config = dict(
    model='self-supervised image encoder',
    dataset='photos of arthropod specimens (BIOSCAN-5M)',
    train_examples=97500,
    image_size=48,
    crop_scale_min=0.2,
    horizontal_flip=True,
    translate=0.06,
    rotation_deg=10,
    color_jitter=0.6,
    method='moco_v3',
    arch='mlp_mixer',
    norm='rmsnorm',
    norm_position='pre',
    activation='silu',
    mlp_ratio=4,
    parallel_block=False,
    inner_norm=False,
    moe='top_k',
    num_experts=32,
    moe_every=2,
    expert_mlp_ratio=1,
    experts_per_token=2,
    shared_expert=False,
    patch_size=[4, 4],
    conv_stem=True,
    layers=8,
    width=192,
    projector_hidden=512,
    projector_out=128,
    projector_hidden_layers=2,
    temperature=0.1,
    target_momentum=0.99,
    residual_init='scaled_by_depth',
    optimizer='ademamix',
    lr=0.0006,
    beta1=0.9,
    beta2=0.99,
    eps=1e-10,
    beta3=0.9995,
    alpha=4,
    grad_clip=1.0,
    ema_decay=0.995,
    steps=9700,
    batch_size=128,
    epochs=12.7,
    lr_schedule='wsd_sqrt',
    decay_fraction=0.4,
    final_lr_fraction=0.1,
    warmup_steps=190,
    weight_decay=0.0,
)
Rows from expert 2 of block 5, named by matrix and row number. Rows with one number belong to one neuron. Each number is 500 + 50 x the weight over its row's rms, rounded and kept within 0 to 999. All counts start at 0. Numbers have three digits each. After the name is the row's rms in percent of the matrix's.
# up: expert up (model.blocks.5.mlp.up, 32x192x192), inputs 0-95
# down: expert down (model.blocks.5.mlp.down, 32x192x192, transposed), outputs 0-95
up.72 082:530370408586497504513469555556554552438544530493457491452562572462519498478484457542452518467435425565443506561532398540500526540509440576580530429514457483525457467529497441552487533577506549555532512528510478595453548445459536521517554592583436500487534579553486511561533463523536487485
up.73 086:510358431511495512616517545562528531418498480606512470494513549539625536501556556510477526471502482628494498515488484459519523538539487600450577487524569460528505521505498476600515513539570585509542478552480529483470574577447554502509562580552487418510542501550552488533555587530489491490
up.74 083:577392462508489550562478528492463474430497504559500521548505542516587515512517535492489592449545461516454454494499481505585596561494489551479470562480598488510439518508550543535504441597545590580504492547457507524548566494414531556546539551560490456464502575469527411445575563497488440477
up.75 130:502493511514430492517484517341483456535498508448621514479629547451458506578453459506442479475451453501471375546541472525490610504535444394472440482529529446520471450510482503331512484549417429455445491513442450458521477482476503502456549448533478499452485501478538509509601521408560418512
up.76 134:512501494493439497487476500357521451497532416442621532492640562461476467509510469492499437477427490513492391530495502536538564504535370361488497528503491479446525490541499526351502472545408433461476435519435485411528459453466386492471552462488527490475502447477567481478591490397527477509
up.77 109:488554493429509543428492524530478528595484445540446503595482429558523455477579572505496497501573515517521479501509494492543481542545547596490514537549518472518587469555461497540552530546534578563637485435472506476481494610514526560502470547516535535604586503560493558486507723486404564484
up.78 105:503488504503448545561509499444527532559547488502663452535628481462448494600518503524449451454518528498502423442528492483534493496534580454491478486532507438525499474515463566470551543510476456472456519515506486366568483595486441517474489484558435488529507494553523506479592501462467487525
up.79 088:527476579567486568619486543464556537513499542465531426497471546555459577527501552496502518414544543521510470516540462480494443555535508540431533426470470455509459501385539487548532520523532479499553552421516499537497497550500562475450542599622447509497516508643580516630556539583563395438
up.80 133:533519500464485488457475494355492453551477426459552546484586481479484467510535429494522521466419492531477386505478477535535582533535427431487489500506495418534509428505510493356503471538430459470464476529427466407527481404499381544436571449519522493481496494521526513456580499387502508514
up.81 103:507569515404554493471494489477472478606450505451464541539463423526510491428515488513502494484541560526477507559402591481530519543465517575449536550512487469607556538490538459457467466495480506469533442460461520461532456516535508569501520460454554565544586497488549540446520619441529541480
up.82 081:559538534536474563568535514497581525466500487480611514501475592535534511484519495536519522491513563536608625487587474428524510513442458472480489478495484485527531473481478517531480474479587505630540539474512492412603459511543419500491575642545481509497540430603446545572445500576457506493
up.83 094:546466536542524550524500504511499525456453521486494490486431518536489534479482543495526585472588391510470504497556478458547480567595528463457485411468490474539510569348514497458541502489567474506564568456555503526474454514490569443492485539593530496464431491590530488568531520594489469487
up.84 092:481524565538499481566501575541499452553466514457438442426492458590467557452489503437473430445600490485506511606409452432415543557505491490484458410458482424621502497460500434396462510502487436476502446460471461562417528431523515531460508479566429543515550466501508533554556473560559399480
up.85 107:452534547526477536549443587457484534559485509513503416511557493550484555536500528484430475430523520452513475678477400503457514608536537476415373489491491431550464447465499432376593512525528477506513494457504489521496490530519603524475530520588424509427500524618560476587595454527537397508
up.86 088:537447483568477478646474497514508565468501561480481427426523600454492449452432527529469451459454503571502445609507469514430439500470506468461526468506506490477382460514555549495534509507504590532511501491500530477501400538496556507497541500570407488497534538628571529580509485435535483522
up.87 132:440535510523488604417457549520532483563528427513433551563470521481505480421634510451474413447473527434501495530473476523536477555448511513486441517544523497405549383510398505443547521552512572583603489417469482491536577529479491508504522580504438495508489528597427486596458527499452414464
up.88 078:486518522598516475413463512532538513471503515438501557453573585412558483454476446492495458496454440575508537523440565568518522448550445456558450486564472561416473379529448520468521592571542515492483527559457510542536578456481402483473494426562515515406441519488347488605456443441485431491
up.89 132:494507505480371520474500514394496388510498421462625504514626513458459453530534440470518413481471518498492412466451487486563542475554384427503502506508483460446520475536490486377477479527412455464467481499383456457496470464469372510456510476477501475474503386455515508466527473397505416549
up.90 146:511527506358430526478459557405461417552468387491599591578531481523487500532580503431479516448477511482487486459480468439617598556470408568464499502542543451522585499561488507447512427552462505510529521477428430453565504507460474562498530498451492491462499455454516499452514590432427516462
up.91 093:477503477531518588403455497561523486564477523468478578539533551501510531473534471489476411474565504464464477556457452531550547518439527578589484554495483535505553500498505508550499579572532543507533431452453526567589596489454479498518470490545424482415411575536411479608478478559524416485
up.92 103:528463537455409488498527485383508478538489433470629525526636487449439456536502451461533428520486495521483442463517509557578505440560451367468471506527463483458530449501495518367515520583435437469463496547480497416567461511474393516462450462480496473508529415489549491508577491438490485486
up.93 103:500493523539500495616454579417432537547481545510516466480571535530464497546419536518434446461457431462502453594502440483433478618493559419473350403517495425582456483426497448385547461559534497487521521479499502502482451488504598516442506502609399496409466523623529495606577462496562448486
up.94 092:523443546557449492682496517456506523510534536459645396489518590504502583560460506527463562456492497543489506547576415483478545489598497458390438426461490475529448485481541527433513505482534444521460514484489469456472382553503596501465523504604433476415447505607590494590517494524540463516
up.95 084:550620484507546393524554446478502518522479515431542436450494500509496547569437449544531548558445444455450536452498474448513527498450444458556438517469489537519508563496540515402427511453483567477503496458564510533500407454548520502538506467482551553473419449463488579436459410504585590564
up.96 079:546560516481434512557510529467527486535507484467621570500544535529611437468478485554529553517406515588554516467547467486602542526423425479498463528549478547549561514570485528504475486540495504506570530522521511381525492459515482469445598538496535496550508463476448543431455500441497531508
up.97 072:544585441517512478483566470538451528466468507490419480522434537519497566575458541520513567499518463506481549466565436424471511596475555483468457509438518498540545559465553476491444416492563587516511530445598553558534479526511604489513528532570500486452394526511460538501471540616555495532
up.98 096:572407562611497513554507519555548536409560555461488421414473552499473552520509515471517538465620451497481577447554457471493493494602452493509504444461446529521505536425551540528502482483531402510498531470552494546380493488517562481523454556556482487479481444555492508608502443597539465499
up.99 091:449510512425541521447528474514487546550506486544444463501393455477459406398526571498506440538595508513505516564457564570491451481417573526428514530505505495462545493523399486524486484498574621593547504395495550427534473624502499511545483503434468496538566490579529525420388618495498545457
up.100 066:519614451533532478485551488469405478559522499423574502532520487561522527562440409499502583551482494491442457558547419473471545483505553477508441474508472495537453549525509533433494472508488534463527591563570473525530439434577606509536528488475527553465419502493491540508473525524544523587
up.101 152:505508496490390498495505527372505421510508416443599520503636544438451469520528430503491399481433474493491377510475521513567544468547366372475495515504501493431520436526481513381499484554452452483471456515405461439526469430471398483466501444470487474474490466480518494483590475392486439523
up.102 080:514530510549520540568489514509487587482423499465519467524431536577502512532483538510559538502551468450437490514549442459571516608467525514470465489436528516504545581395541484492492426508598543517593504419561521536511468515521574444502464537564469496460451453568458540541550508619531461517
up.103 098:471464543599531518564478510527510564533591553466539461459602570419483499492508440516493466504474499542488487603529492549485484456535520429477462490493469507510429433574476509447524559514523515483454533559494477521507437535522573485495467474618475497500520552594568491656577498467544424524
up.104 095:507533508383490522475501452533459506514453471586479537561429448523496418471529541471551503545553498508508518454524541423584475535453540534456573521482522500517606561461498499599487405488526571583618492436551532499501530506524534544519519496510575479587587409525518522434500628524453557458
up.105 086:560526516560482503591514474476532523466453520435523469517491565589501613608423535511479616475492485488442517440587342424565525575478506501457480457484513496533457533475542543466508477463513548522543544476548499516528501506498634451525537544646464535445461550530426541506454511605498516545
up.106 085:468511510485536528503512530514537455488535519527559574494497569544565502498514503500530549454527535502620580435534575466486492511528395499526507535584478529515511572530535513457440440493544398549480469512454533495506561400504402535515542552490558508479461374496452492503444392479469563484
up.107 090:556482496538478493682522449468537547496561510476623394507580504466443483524468486573484494447474512564522464529569464483499418468546534472418496443518472464537485500518476531478512521492502487512441550532495474348501410576534523520526452532648485474560545480574586498516471516458506487531
up.108 101:556486539427485458500461484415498454532469477478519532478584462460451454484547460478527529526496533528426511516481585552578448480575442421492519525523496512492500514533500470421493533570431439457467489451451530398449424467479458485483466433490551483549515370456613490454578510344500530496
up.109 110:498498514547488544574474498440510557552534516493518432511576483464481550537498546492469410449454560458548496569555508512502425557480571458475476496523471446481467467482462491446541520509581555569502523486514458451592504628527538494465557524650421465538498539678534526594520504499451496526
up.110 132:497507507459379502448508510365471388536518448434642515511677522472463458554534471458488412494453477504493392484450511494530544449577441421507520506515500493478542440537489496389493489533413400460458511535452482418507506481489385506463505484471514487494498419453503499501570494391509460541
up.111 089:488620451402517502383525476538511445557439468513497598550465438491486459504553509489505527538470551518433516467441531462515482511446488562525520544516520530559575518541505441493471449491473568504590519480497497501482531497555447519541485510367537536579538456485438543342408574476511588510
up.112 104:476552506422561482459472473551475544571424443525437505564401414495495440482549548460552534526498515593482545551449594504541458576497525488429563571507531505454534513542492439529498468533505592571571385400528536476476487552519563508502483459432517488595532416531612481447581559522470542460
up.113 090:515480593562503558595562517522509555454541518490488442478481549538513566532539533488517529433563512474536550505593460499546476563492506488424475471441491520514467529418487524441484518490619493558562566501524537539529565504551553467504554641630458551451476477639506520624509491602507462501
up.114 104:530523525409464503525479533400473466534508394489559552542572509456493446506569470465503512471501485477483476510498555521594586504543389479479516505533519538498627507567480533428529431509417464505530546508462478398441420457457409509521448461430569494520510407443561508408564565367480572497
up.115 079:571538516506468483633517532489513488480500496444565543470542580564485535585433539517488590473454481539482464420564349379545528526487405425514491442500520507606517562459546552444474432525494473425541574475543537538477449461514546503490534500525480481472434412506422517501474489511495453533
up.116 097:546483527559524484608510474449529577472504530527462429504482501467490452491480510535500437494462542524538482618492537577455418523496563475394525498495483475492431509454509522506510514466551597583522512433510472427561425570508506516526528548557412508490526595606563511521538493477536503516
up.117 145:519469510498426504495478509324509443471503419448609507487633535428451463543537469495497420459439489503486383498519505547542559484571362385480482520490518455442518502525494512349507479557434426461461450537420483414532478467453400478481519473498525476479480422449536502481589482398535448517
up.118 087:593410424580502547487516539536536493436461519467452545495548544513578566525508528479550559427523424464478540496561399472573561600490423480542486467431523545477490534460575455495493454572471524517517440517482544581535566425521565474508534552626525539454441564435523516537562496519501455494
up.119 095:502579476505462493481484495539442495542440537516429445483449404539449499460482567474546394505545535495441522583436481424483557589438574530522502534436517430615524531452516416483475468465531526495548395454489474507563508487566542554476554465542498593534580492551505546463549566621562517520
up.120 088:578458481581487502607506504499567541463548568448537400431529597484491577489411485531501550473508477536510516511596385472450491493556476437451455416480468479551458475465534467459523489462512501520471489493496505477514468544528603508514610569638431503421449488545473514595495451560563450499
up.121 107:491554531496423501559460574358487504567533502455646549495629558535488524586457462468446485433442496499486414522484438486486561515487460401453413491550530434539493506499470520386491477553465478495440539543451452460533451488525548545431538475509482495451468459486529500521542461432532434518
up.122 133:524512500395423471482510456361476449511485392454564535519612515448478460524539469488520482481447464537489403440514515525538521494552401398508482508500502495428541491495500526362509473545420446491496508503463482371506452450486371504464516466493554501511488422454520495432533510402442515507
up.123 097:546451475542406550635459545458553534515481514510536459477569585505465483466465488504451458442445532602612476520516416473489490502475443413454424470544509451468481425492528481492505463510527490558470487494464482384524451492478473551473524597616445481484524514547491517574469448452489487446
up.124 080:534583516555528476595505478515456600507469503435474443500500504546486555577445490459522554494540444420462521597540454489523545576555521470463384437493498502537505569432491498411520499516547518514560573428576501579457458523526620490474428545580481489443432499599482483560561508631568496567
up.125 068:531630493586489496457557487516499551535503543483499528552486505556498558546447591522518582556481504411456549579522417457493516589467564541493422501470513529529527523447523496457489521526534571579554591474548508548524489490554581484538496550568544602446430546526432565537431535636531524534
up.126 094:572391492536510510545464556541478515398548533509500515511502552555626572504512476515504530447516462558454499466558477463612620557509445516479465560454619476507483521508524533522497452591533610563507495568493533530554554492430576504561556566570477467455459548459539430534554497576469476506
up.127 142:532484512504437499507486526349508443497497414451572535506647536465489456538557464471501466496430454520497411503513485548539532475593367371478498506499504484433510503562494549379496487545397412478474471541444489405490441475490373489461517447463539484505515411469577498481586489378490483515
up.128 071:548617466561538429446505504527504447560538515465485443492537521519507533579445522540475614521419433505472496481569337455465498535484531441476474464519508504476478486473506516475464451510458539470514530509504499512538465444537637496565558543570496541474441538507487558486454482545531478519
up.129 125:523549537429478474491477504351460435585491459468501538528542476496457478541542504474494454441530474473450445534436488481572602567502470501461474479528510456582569525476499489395520463545435438463503497461419437468500453497504469568485471454512519495513514454480540501439579569425506509483
up.130 090:570349529575498519581519531471541513434555528510471548450532556500545532502543534520494558422561452571518557493523461493512502461606415517476568462472458475526427511425538509503512576512527541487517546587506482505429519473485560497526564575586451496484505482500546525559518496463505478494
up.131 093:532560467461518520456481530529452491597421515533441531553494443545513516459506540505478434481492529495497489638431454508432560603504617519501469500488503441570526464476522388431539482547547533509506420471466486513542498517514579568441541503555471536527578563566548551550613525556560474504
up.132 101:481612550502483490488446532523476502629453514511395462506473414565496514471488552442511524468537493483489501651471493444435486599499530609507472459491500495596523513442492366504509479511570489476546451430514494539443444465530604499483474487572446552480536537551513536538544485585587450513
up.133 128:534466474502418469530475510338508465498501506426594484491655516439455442538491442489474439478452441517490425544496537523560508445586430352452519495484516504466523506552513533392528518568412435459452498532451525422506440478461400481506491447535565454519510403470575464517591502371498445537
up.134 133:518472503504448502527491526332503446517484416441617504506646556435477458569507453484503415474457470503471410502502498530546521468575408382473480500506496483463526470527498521383496462558452415457455474514448486426531456459477377495455514449494497450482502418493541492530593471377526452533
up.135 089:511384461502514508610504519513483530407544512573496502458541544540589464464548543549469537479496487646535527556578463505497492497591483532466585517524530485537458494472546458600490539565491571496549496547507537443463502588486554542450552520575511466539569493601594512546539613479486514446
up.136 108:511528548418481471443470532375482445578484423476556592543582476527467479542554460496479500484462502524482425510412534496552577554505419536488507487561488453591556488492499485413500463530419487495506491485422435430487463455495393565475491484462539494467503468485491519449571539398508500474
up.137 087:499418525598532464561476471462554569462447513469519466382538577425484484452480478493488554474500431528471508551552478553517426458575414405487494440476442530466410504474549520426493592519506486453467525555509536519397404457473485448505451410565496501470448444510532470578555425436537462497
down.72 093:480440539528403520515505496488525556476469518438587518452505502455543520638479535426438453414408468524544476539517503529495546499559498408475481422514523491443506409467530484488581579527479447544417427547458507466555594557511481469438577474583485512551418485516460446543504528454420425531
down.73 096:483408493533393474528500530467456498484453478550542542541505435524568591557433579489532498417444444466559513442458458507507506573491566451519486445540599456443437572503477536458492482560484509576495455555419491522559648569434552500477546496504466501471454449500458430509530487491408465410
down.74 107:501434521580390455536512557423575507497444456533541473462460447545598579580380581449543479429416436467557489459478491507470450495508521444486517486491510426477384553439475465496566444520556541578514491528384450530522540555493588445495519545591460518506518433511482503507525538454481404445
down.75 130:568597460415516519482570508448409553527484479582479525545487478422415461493484467578460384508520468451475417541466484477483584440476514431523438505426500441417490475476462486434438440495406480476465490459541457509500445449598462510453520458383458453420443500493507579473529482524492476647
down.76 136:577559436443463507458614486482429575441459468555444467520455473481476477506513527528475439509570445494546457492475502499489572451429503450535428437461566415428540450500521464435442356498507476499482455531530489501492541472530447458468485516401444451370506491486502588470561500502552491601
down.77 096:468532495553577470448469545520455397563423475524506457603491420409548506463461546452511494577587562426577527553426529495490463511454556498579549552391452450459428504526483403507420450556546546469514546407490452495506498522534568489505489487417492540422491549482523513499548413540520504523
down.78 123:589447426437556581481560459504425550484517537481512487572552541496453588599460454530511542493486476476462493444517528547566553495437545490462406528489550424393487451516525516504428412469523525518461453474526539490573560380495507482468504542448456470474439560534458525453508573535498492614
down.79 086:526525460452542512481451491460600534453530529449547602472430611500484424529481424476453545482531476522490392436544554517551665459564432458477539448468540557503626474533529577482454540444399510442423478573509613561620462517480437440452499401495482499470454520501497519488470539467452526503
down.80 107:592579430471456485458513598429427488468425450548456474531447425398544430446505572557486396510492535509509460465492502411546587453489507443568535443419526447402471515411459431412471386505500460508544541522490395478454540464606423443459509532415487529389548517513468597494557455492417482557
down.81 091:553652484525497480472464570424548422508458419517472497507467442427517435473482548490437413518532591399580511497458501407488532471481557518580580532419413488458404506502501416452449459551487523492533541420500388481503467514552495483529532524404516581457519522527462599491546424479437491504
down.82 083:558582456430620482461446433497578446472499538447571482468449591486488402387494365578510492516521499506542511450517491536518580461536439531563523461366541519544526479568539467507438495528484507386418463497517587483539489466523481461470438459473528532496430474517572558501497519483465505583
down.83 083:499516451466501508490461544521534556506525520460521574506432562535413405395476491534491563470590415508426469429532548569492593490590397542508486452522556595492585543519521572524445498452382482509502519639519650565518444466481507449556452499479478511509394582497511450499492538451531609493
down.84 090:499553498525598536516402424455541467543514492409496573506447493500529451429481420460403526541583557496530400529472470452497586503519522491508551580469438582521530481423529467442463555496462550383465567421449509511561357522548420493509461451487556580476464508464487560498462442501445486497
down.85 109:543568489459570476478456464423574485561538508401494590508472555500480459531482400520416518505582515494448396506486470502522653503545497469472499574474500549553546470453501523482456527485413524388418498469527553491569411501598420478510497413469490568526450539435498600532476538543458509606
down.86 084:501477504463461519455499529482549515495539572462609554502476540497413534567531367513456540472459485539458501500556535525626611443579466476461469524505502503500555488479556556579494609529429427501357416547512529493586508525560414506487588454572497553604437457485431473535432550463447467546
down.87 173:461513561495481584487478489503589479520492610389547504521472523598505539615529391428548518483522530523458458506497471527530550553490480514461502556529487496551545424487534510548525616497557471363405476436499534554559536484541453443477427506580522626567479446455456543602506521550493444497
down.88 079:534460530556456535460577545472465533590500492498521454560496389494507594585543494408546528464451460489475462629505424579474425485503471552553476520516476454423463421544443439550536587491515396497490524498487511475492523486530468505417566551608451528505440508529491548526487562517514410584
down.89 130:618538434492457506499605470487457568450514425568446512515477490464465537504536554479535487484516415490533485492476497509435547512459477443509407473450587391387498483508472458462458404506468466556506430542528484469456520481480481483484508541433475419402526457521482609486539518483499484556
down.90 234:600674530496437456453499543481491466473524444440466467461460513365460444412487511581487469458484506464540548489530515441510585509495506478529487487501460461408451488499512419449493448580384535564475578520566415479501476524561467464508499608471501508452534463569503555480564452421462482537
down.91 104:483420558542387542518482522453551470529458508457462488508476454570588607645487506384541537491475508486517466483481446535476438564452492478507551488493459511476496483459494445564614583536534445436461502491481576489545613551516414446423532515592535598521488450472426473533492509528471401498
down.92 110:625521452505441526509587525489457543495470519504401456563481471479466569513500503492535458471466424509523474469456466507503568516445525483524423524480538383371421496502449419478454355496456500517496481532507475474531617397497491493450497542462478465451499500516503575476553498526505435585
down.93 095:525494466416537508504475473461548534552537500414589581522427565479453451546484468499406579488507507507453428530498466515522640503575471444469500578513559566470596495486493565491517564483365498446391443542531600487585429478545454492492562375478479503514383565487525500509450503490436499603
down.94 083:569595466411549482481497456472539514520562523424525566472465603514421426513442409592478489468512443481455465486516519512585607473547415462497473518475590481441538512461519557509493526521398481493407452589523526489554419444593499451519543443475444529554399510487494509504470558497465523598
down.95 073:549649454461551489487559489528546465546588471465562485500522527478379455455505480604500531509551533478471509513500526460502591475503505569563496515389503522469529551491476486511400489512367480525425536563594504455465414505574487482554518477465508524468477558514553558453519476443458524487
down.96 080:587636492436553468419565450496484431485504441450555477493457500390507454484503497538532458533539561471596546546480491481466546486487473432572527494387495477431507512523482433457422457557531556481455481432561423443482443529587420542472535452431528469441511444499553616510519441437434486555
down.97 075:445538453458555506465484492493514537532582513433570490511428553488406424414480460543474542530549476450421482455512493493490589468535468553511509539432546631525564526507525526471366451504412515531432494589537557460488415498481508485524469498441479485426465526498543477518536486457515646477
down.98 081:512532520453497493501466469508572545479520475439568580450449518519468418432496513554522516479496453526526455420507565493497628450609422492525507421492562552553578528455522505517518545488421490518452529619488606496516468537491507464465509480567544497574379537562528451531468532423436484479
down.99 092:442495464539475557482447556503508410436474592505488417485605534468483534511536396526527448533523553443577599484505450507529439461482511545505544441449477499520446443549538416498461499582569496462502478471500497504490552438512612423490495565573443549505498563528575516542535398496553492502
down.100 073:530627479440569487463528453526549480532599481431516535502451532447388456415471503506477530500543493409479442509483554470500568473482462542521481569421496540455562533483492555503392485500352518470422513489537508425511382502586470489500505467438477524461485561455484545477532446466495552538
down.101 144:587532450437472494501609496493444569488495465551453487534464436479458512507508536502506463484555419490522459510464468529406560474461503453558437458422568417421506488506500466457424349517486452502494457516522460496473519481523490462490495463411465444403476499482502605487544503526510504584
down.102 082:414571411474580473486422484525547473501577494512492570490434565491416428387457521565510575447552489516500491434538539507485594501524427555542464501460549590513595566536469493498398489552374529491506484630540576510483471461515521470545499484460454437485437551454536484460461523455470588509
down.103 092:575486492441514544453524450462527537478545571410533499533515544500443589587511400504495513435506462515464421472481485509573592504590428473479474479499530482453516466488508534515522624482436455400376476473528583469581517462523438478457497472593457605561381523470498543526510542505501474593
down.104 089:451448537555501473483520553529551446486551443504488453463498488501508428380482550520568543500493494467532562501474520486419416507530511577556543512453481557482494544600465463487415452580448608573531548552513489485410512508434570490525483515453514416472484519543589389442512460399518538470
down.105 083:478520477412569507462512446532526543503568504430554561476441543492452363423492393538470553484517450491493458453528499540498590417556445460583490509461571597519629515530511582486426480504419483507397456627519602478496447496516481485516466436464446516507428528479527461524496534448469566534
down.106 085:560557541440493505464477444525571478487497472421526481455466464542519448425508486517525444509518593556603565405461569476415555464509489539594613427491466467557529446503547416493507495541502510479508550516528495474469457584515454510471440513465550568488511491567549554457496497535405538510
down.107 085:576531467442535556515514450528523546469528546488565482481540608499423527541501377591496517474507483517407510453525474478636565517520403497479391485463576417451480493557556544548458474539505489512361439576540532474527466408460495480450481506538468498604445503495464551512512554509493513622
down.108 096:635656499467399442467543614450517493554500408506405491576541475425439491526510571525511442458461471409508511475491476477540558522501493504519475486507464473394407515525526470519537408521369461555517547558551449443507535468576477496496524502436535544441513533541516606495576426433446497581
down.109 098:555489495440542555526499486499584521504527599374567521537483614520477520613499370529459594471483547496417429465539470563598610499482480473469550573515472483451559444511558591540474561450490501430417463454534567546592431440546449440439504452533514579569476515460478528471499575527498519575
down.110 122:612568449491440476493562511473450542507488436540434455547486415429485544508496581514498511492493403477489488526472498503463562505470516467502386487441564384371430522516432457489451384547462483529490495488509441451465536462531470484471486495411490453435492502485486564506557476445467471562
down.111 080:500592499494482438460538533457507395479502424482515436493533498427434519470477574505491492511520528450566597531488514423439481524457512531573533544362493455477454507519489430472394468538515528599467555509587378477458462502553520486521508517391487476446521528524507548443581386430447491502
down.112 097:459530492562495437463444603445542380553521432505505509540561425450544487428508562501512536554492509395546581565459476494443411477540500535571555513467491563453453522560494445523453517544411560510571531501472460493500500485499514526537494493435539515455475555458549402427465439391506545495
down.113 078:518562464467534515466452438479568484471564507439552568499452594541505418425498404564490542482572477542464433414518550476533681469568401504522516490510592593549618539485557525526448519451434537428430447593532647543521464462476464445481449443524493532496442517459544523510500483475457579492
down.114 113:587668525485433411464508610462515475517477476533422443537469492347425465463515525581515444495461486439465538460499475465534563489497500493546477508473458445389402529517481425506490411578403489538505567525537424476492531486562471472478540574449512529443534503542537617490599433438449489582
down.115 077:531566453419535455462501434557549572535563411432559591459465525423357430417515503524468533473513436509539485511482562446471593506578460504561471550485536521459587526497444520482432490507367455555397501603574575438449442530529502511486487468443469440520448539502514477503498570427464547549
down.116 085:489525492460477548504478489526533526424508589516604534517449611491410542576528380534423522495551513545396451457548501422664620453501482548444500521452513529539496527553558577551470551493462445448401437550589505550587461459472473479541497505550437552554520501463462485574461524550491576501
down.117 146:618568432433468513453611482516451550468473470577440475542476464476447496510494526527500461504547420469511477463447508479457578454456493471554431446440553413434509463494492452438435386494492432503504441535522473494459518472538481469479481500414452450399478447498509580485563521518540500607
down.118 082:473414496484417505477463508556539562480517536475546527520432457520510516505502562464489446467516426480490450405491547456510603478470467519582528466535529593524608528498545490534488458528473491476472422617474576558550612581480484451452521486448476487446458462478487422518474565544472512465
down.119 084:460543467568624460491406483451469396526514429484486508539491455481565460450491502533415485554554588417518485525480482436504511463461551513515573558432445589495440463472523425464415464485470561400498545451494476498520414501514460521567477502411531477430539583454480509419478406508433494434
down.120 078:524547480412477546506474437507518522445540480402586576506427577469452440489480405573444512526459445506477430433516525493557651415569439464523467497487582525466578461485535523524509542511422482457342459530518590522525445474556431447478524442504480535530364492524514487513481514446469544560
down.121 110:588649473397567474463538470496529507553526464491435568508477518397459435456485432541458499500555467508454481555473468461520598462502528466503472568431515514419557494470447513469449451521381486466457456507561500448522378496572444493473543440421528523486464502503499600528511505517447515631
down.122 117:576550446471470487536610532452483531503406446547409453547474401498546481464434552526551427466505462492529479444472512498495566460478511432559457430424526432368490524480460466489473385502490481504541493531475514501470570466543443445484471504430476501453528447491477606470547437513435473573
down.123 098:583566511421471514479522434444560468446458536466639437471457563421451534538521368595528521465448466492516521459495536513541586431553412550520441464431502437475539451555536463551473531574492507441381451523551519446563524518531427515414539477532475522556462456539516572529477577461410474569
down.124 082:536601430493604468505468507488559493578565481452487605458441541493407415455485513541446546491570474517440431490522480527500602500551444529467481553483548604485601544453533600484426472473379534479427501573570599447533402484553503454532494474457490499502432584442520519516506513489500542561
down.125 075:483608489474589523517478452550529453511545511410551519497434572454398432434489451553475529504556488496442488507504488510484594456494453496553528586406469588541567532492484545471374454488432492466436517525606557482489409492561444470552446472425496512478468547442554564480502429501456526517
down.126 097:492417469584405457509512539412568541489486487512520485435495478522608569526475596464494494404429446455597481471471459468449485483496492444536539435461531443430368549462481436492545424551494543564483474527422488476526581575480569455458542547553446517481482422494488462510557528422433412469
down.127 135:602555458456470500472612491484449559457451447541393483545449444456489482477483515538527422484528418473527458490446505491470572469443488461561446455406548434413485499487469454471437381536483457507507453531485506485494541469556466461476498507401464442405510474528482597490584499513506481612
down.128 072:538571509459578504479542482510538481538537496422555518496506530464372458406481485511459513488549516477462435537490488486459564436528470510526505566375521562471582488458472526512413470507354488455419514509559550464495436480577446481501463397488443492466416527472491526511510477527441555543
down.129 105:587673471446535446419538581443473463543452409534414511535504475401532435450464530532453462465519523481476532499484460414519584473483534455516562516470426472422415498455467474444477421556446505567512586514543406483496458484608494498504567536420498565440529506556478633518549449525419502557
down.130 081:510502524481406467525487485497547569502520498384560546532469547447459401550477532481488485450496447510501472450490528473545587494551433422499520436552611557502535552445559559527557525466387484521411457594435584493565527555508462474495508483482499536600415488501463457502444495461406482500
down.131 090:500504529487546476462461475459440393585472485440513503567485429521519506523477516431372504578571558473542447572440472482492460486484571509554550535509339502531485465442508464448436487532508490385491524368474470487539401550555401536513430452421533599461510537402475549483522495553488473508
down.132 086:500576498537612449480461467452517451572551461395477560519461507487451466481403533471399513537618558451540457549459483455498520518505525497534538586449468551512532486474499516442467467476389602455482537435491522489519376494549448522560456440389554497430414521460519525505447431520486543491
down.133 120:608549487446385514492629518485447579514478481555437458506490437490432518537529547505555468492512366486473506511430474524491553476502472497519424424479547408421500484503462483508449412512450458541493447552497465468495551457534476491469516513460507461462517454497495577476560527456509460626
down.134 142:587519413417446506480602471510431557448494495556452468562497452484421553520489524537513456483535401487513491487478516515479561500462480478526414470474571397421506460512491429474438370522481443519448432532511493469495563450518500491460504517434449443418467499490480571473573552488543483595
down.135 098:437426475530438508501466520546466507493480448548574517569486465488537568633492570441505480497520463467545488484472495452564522533477591458533498468522613490473494568511495527521559464496462535527461440530448514513584581581418489490532570466492461507458433438453425387543451512524393491444
down.136 113:587621471522478440465495600460465451498455427550414489545445431350508460437500572552468447496486536451521521550513493451496573457484569478530510495410482465436412502454471394405456410567488498529510569526526376510480528510585509492498526571453507546409512482529488613480565451465434506530
down.137 075:571541511434419536517507552524530538540573509415534518506457483460384557515537513514509527467500400487495454490530535519551582500588413517483413467568537502507550542479502493594555566541413434509456486628487581467535535524506558485468557487612483522570399522530467482518537591465528513565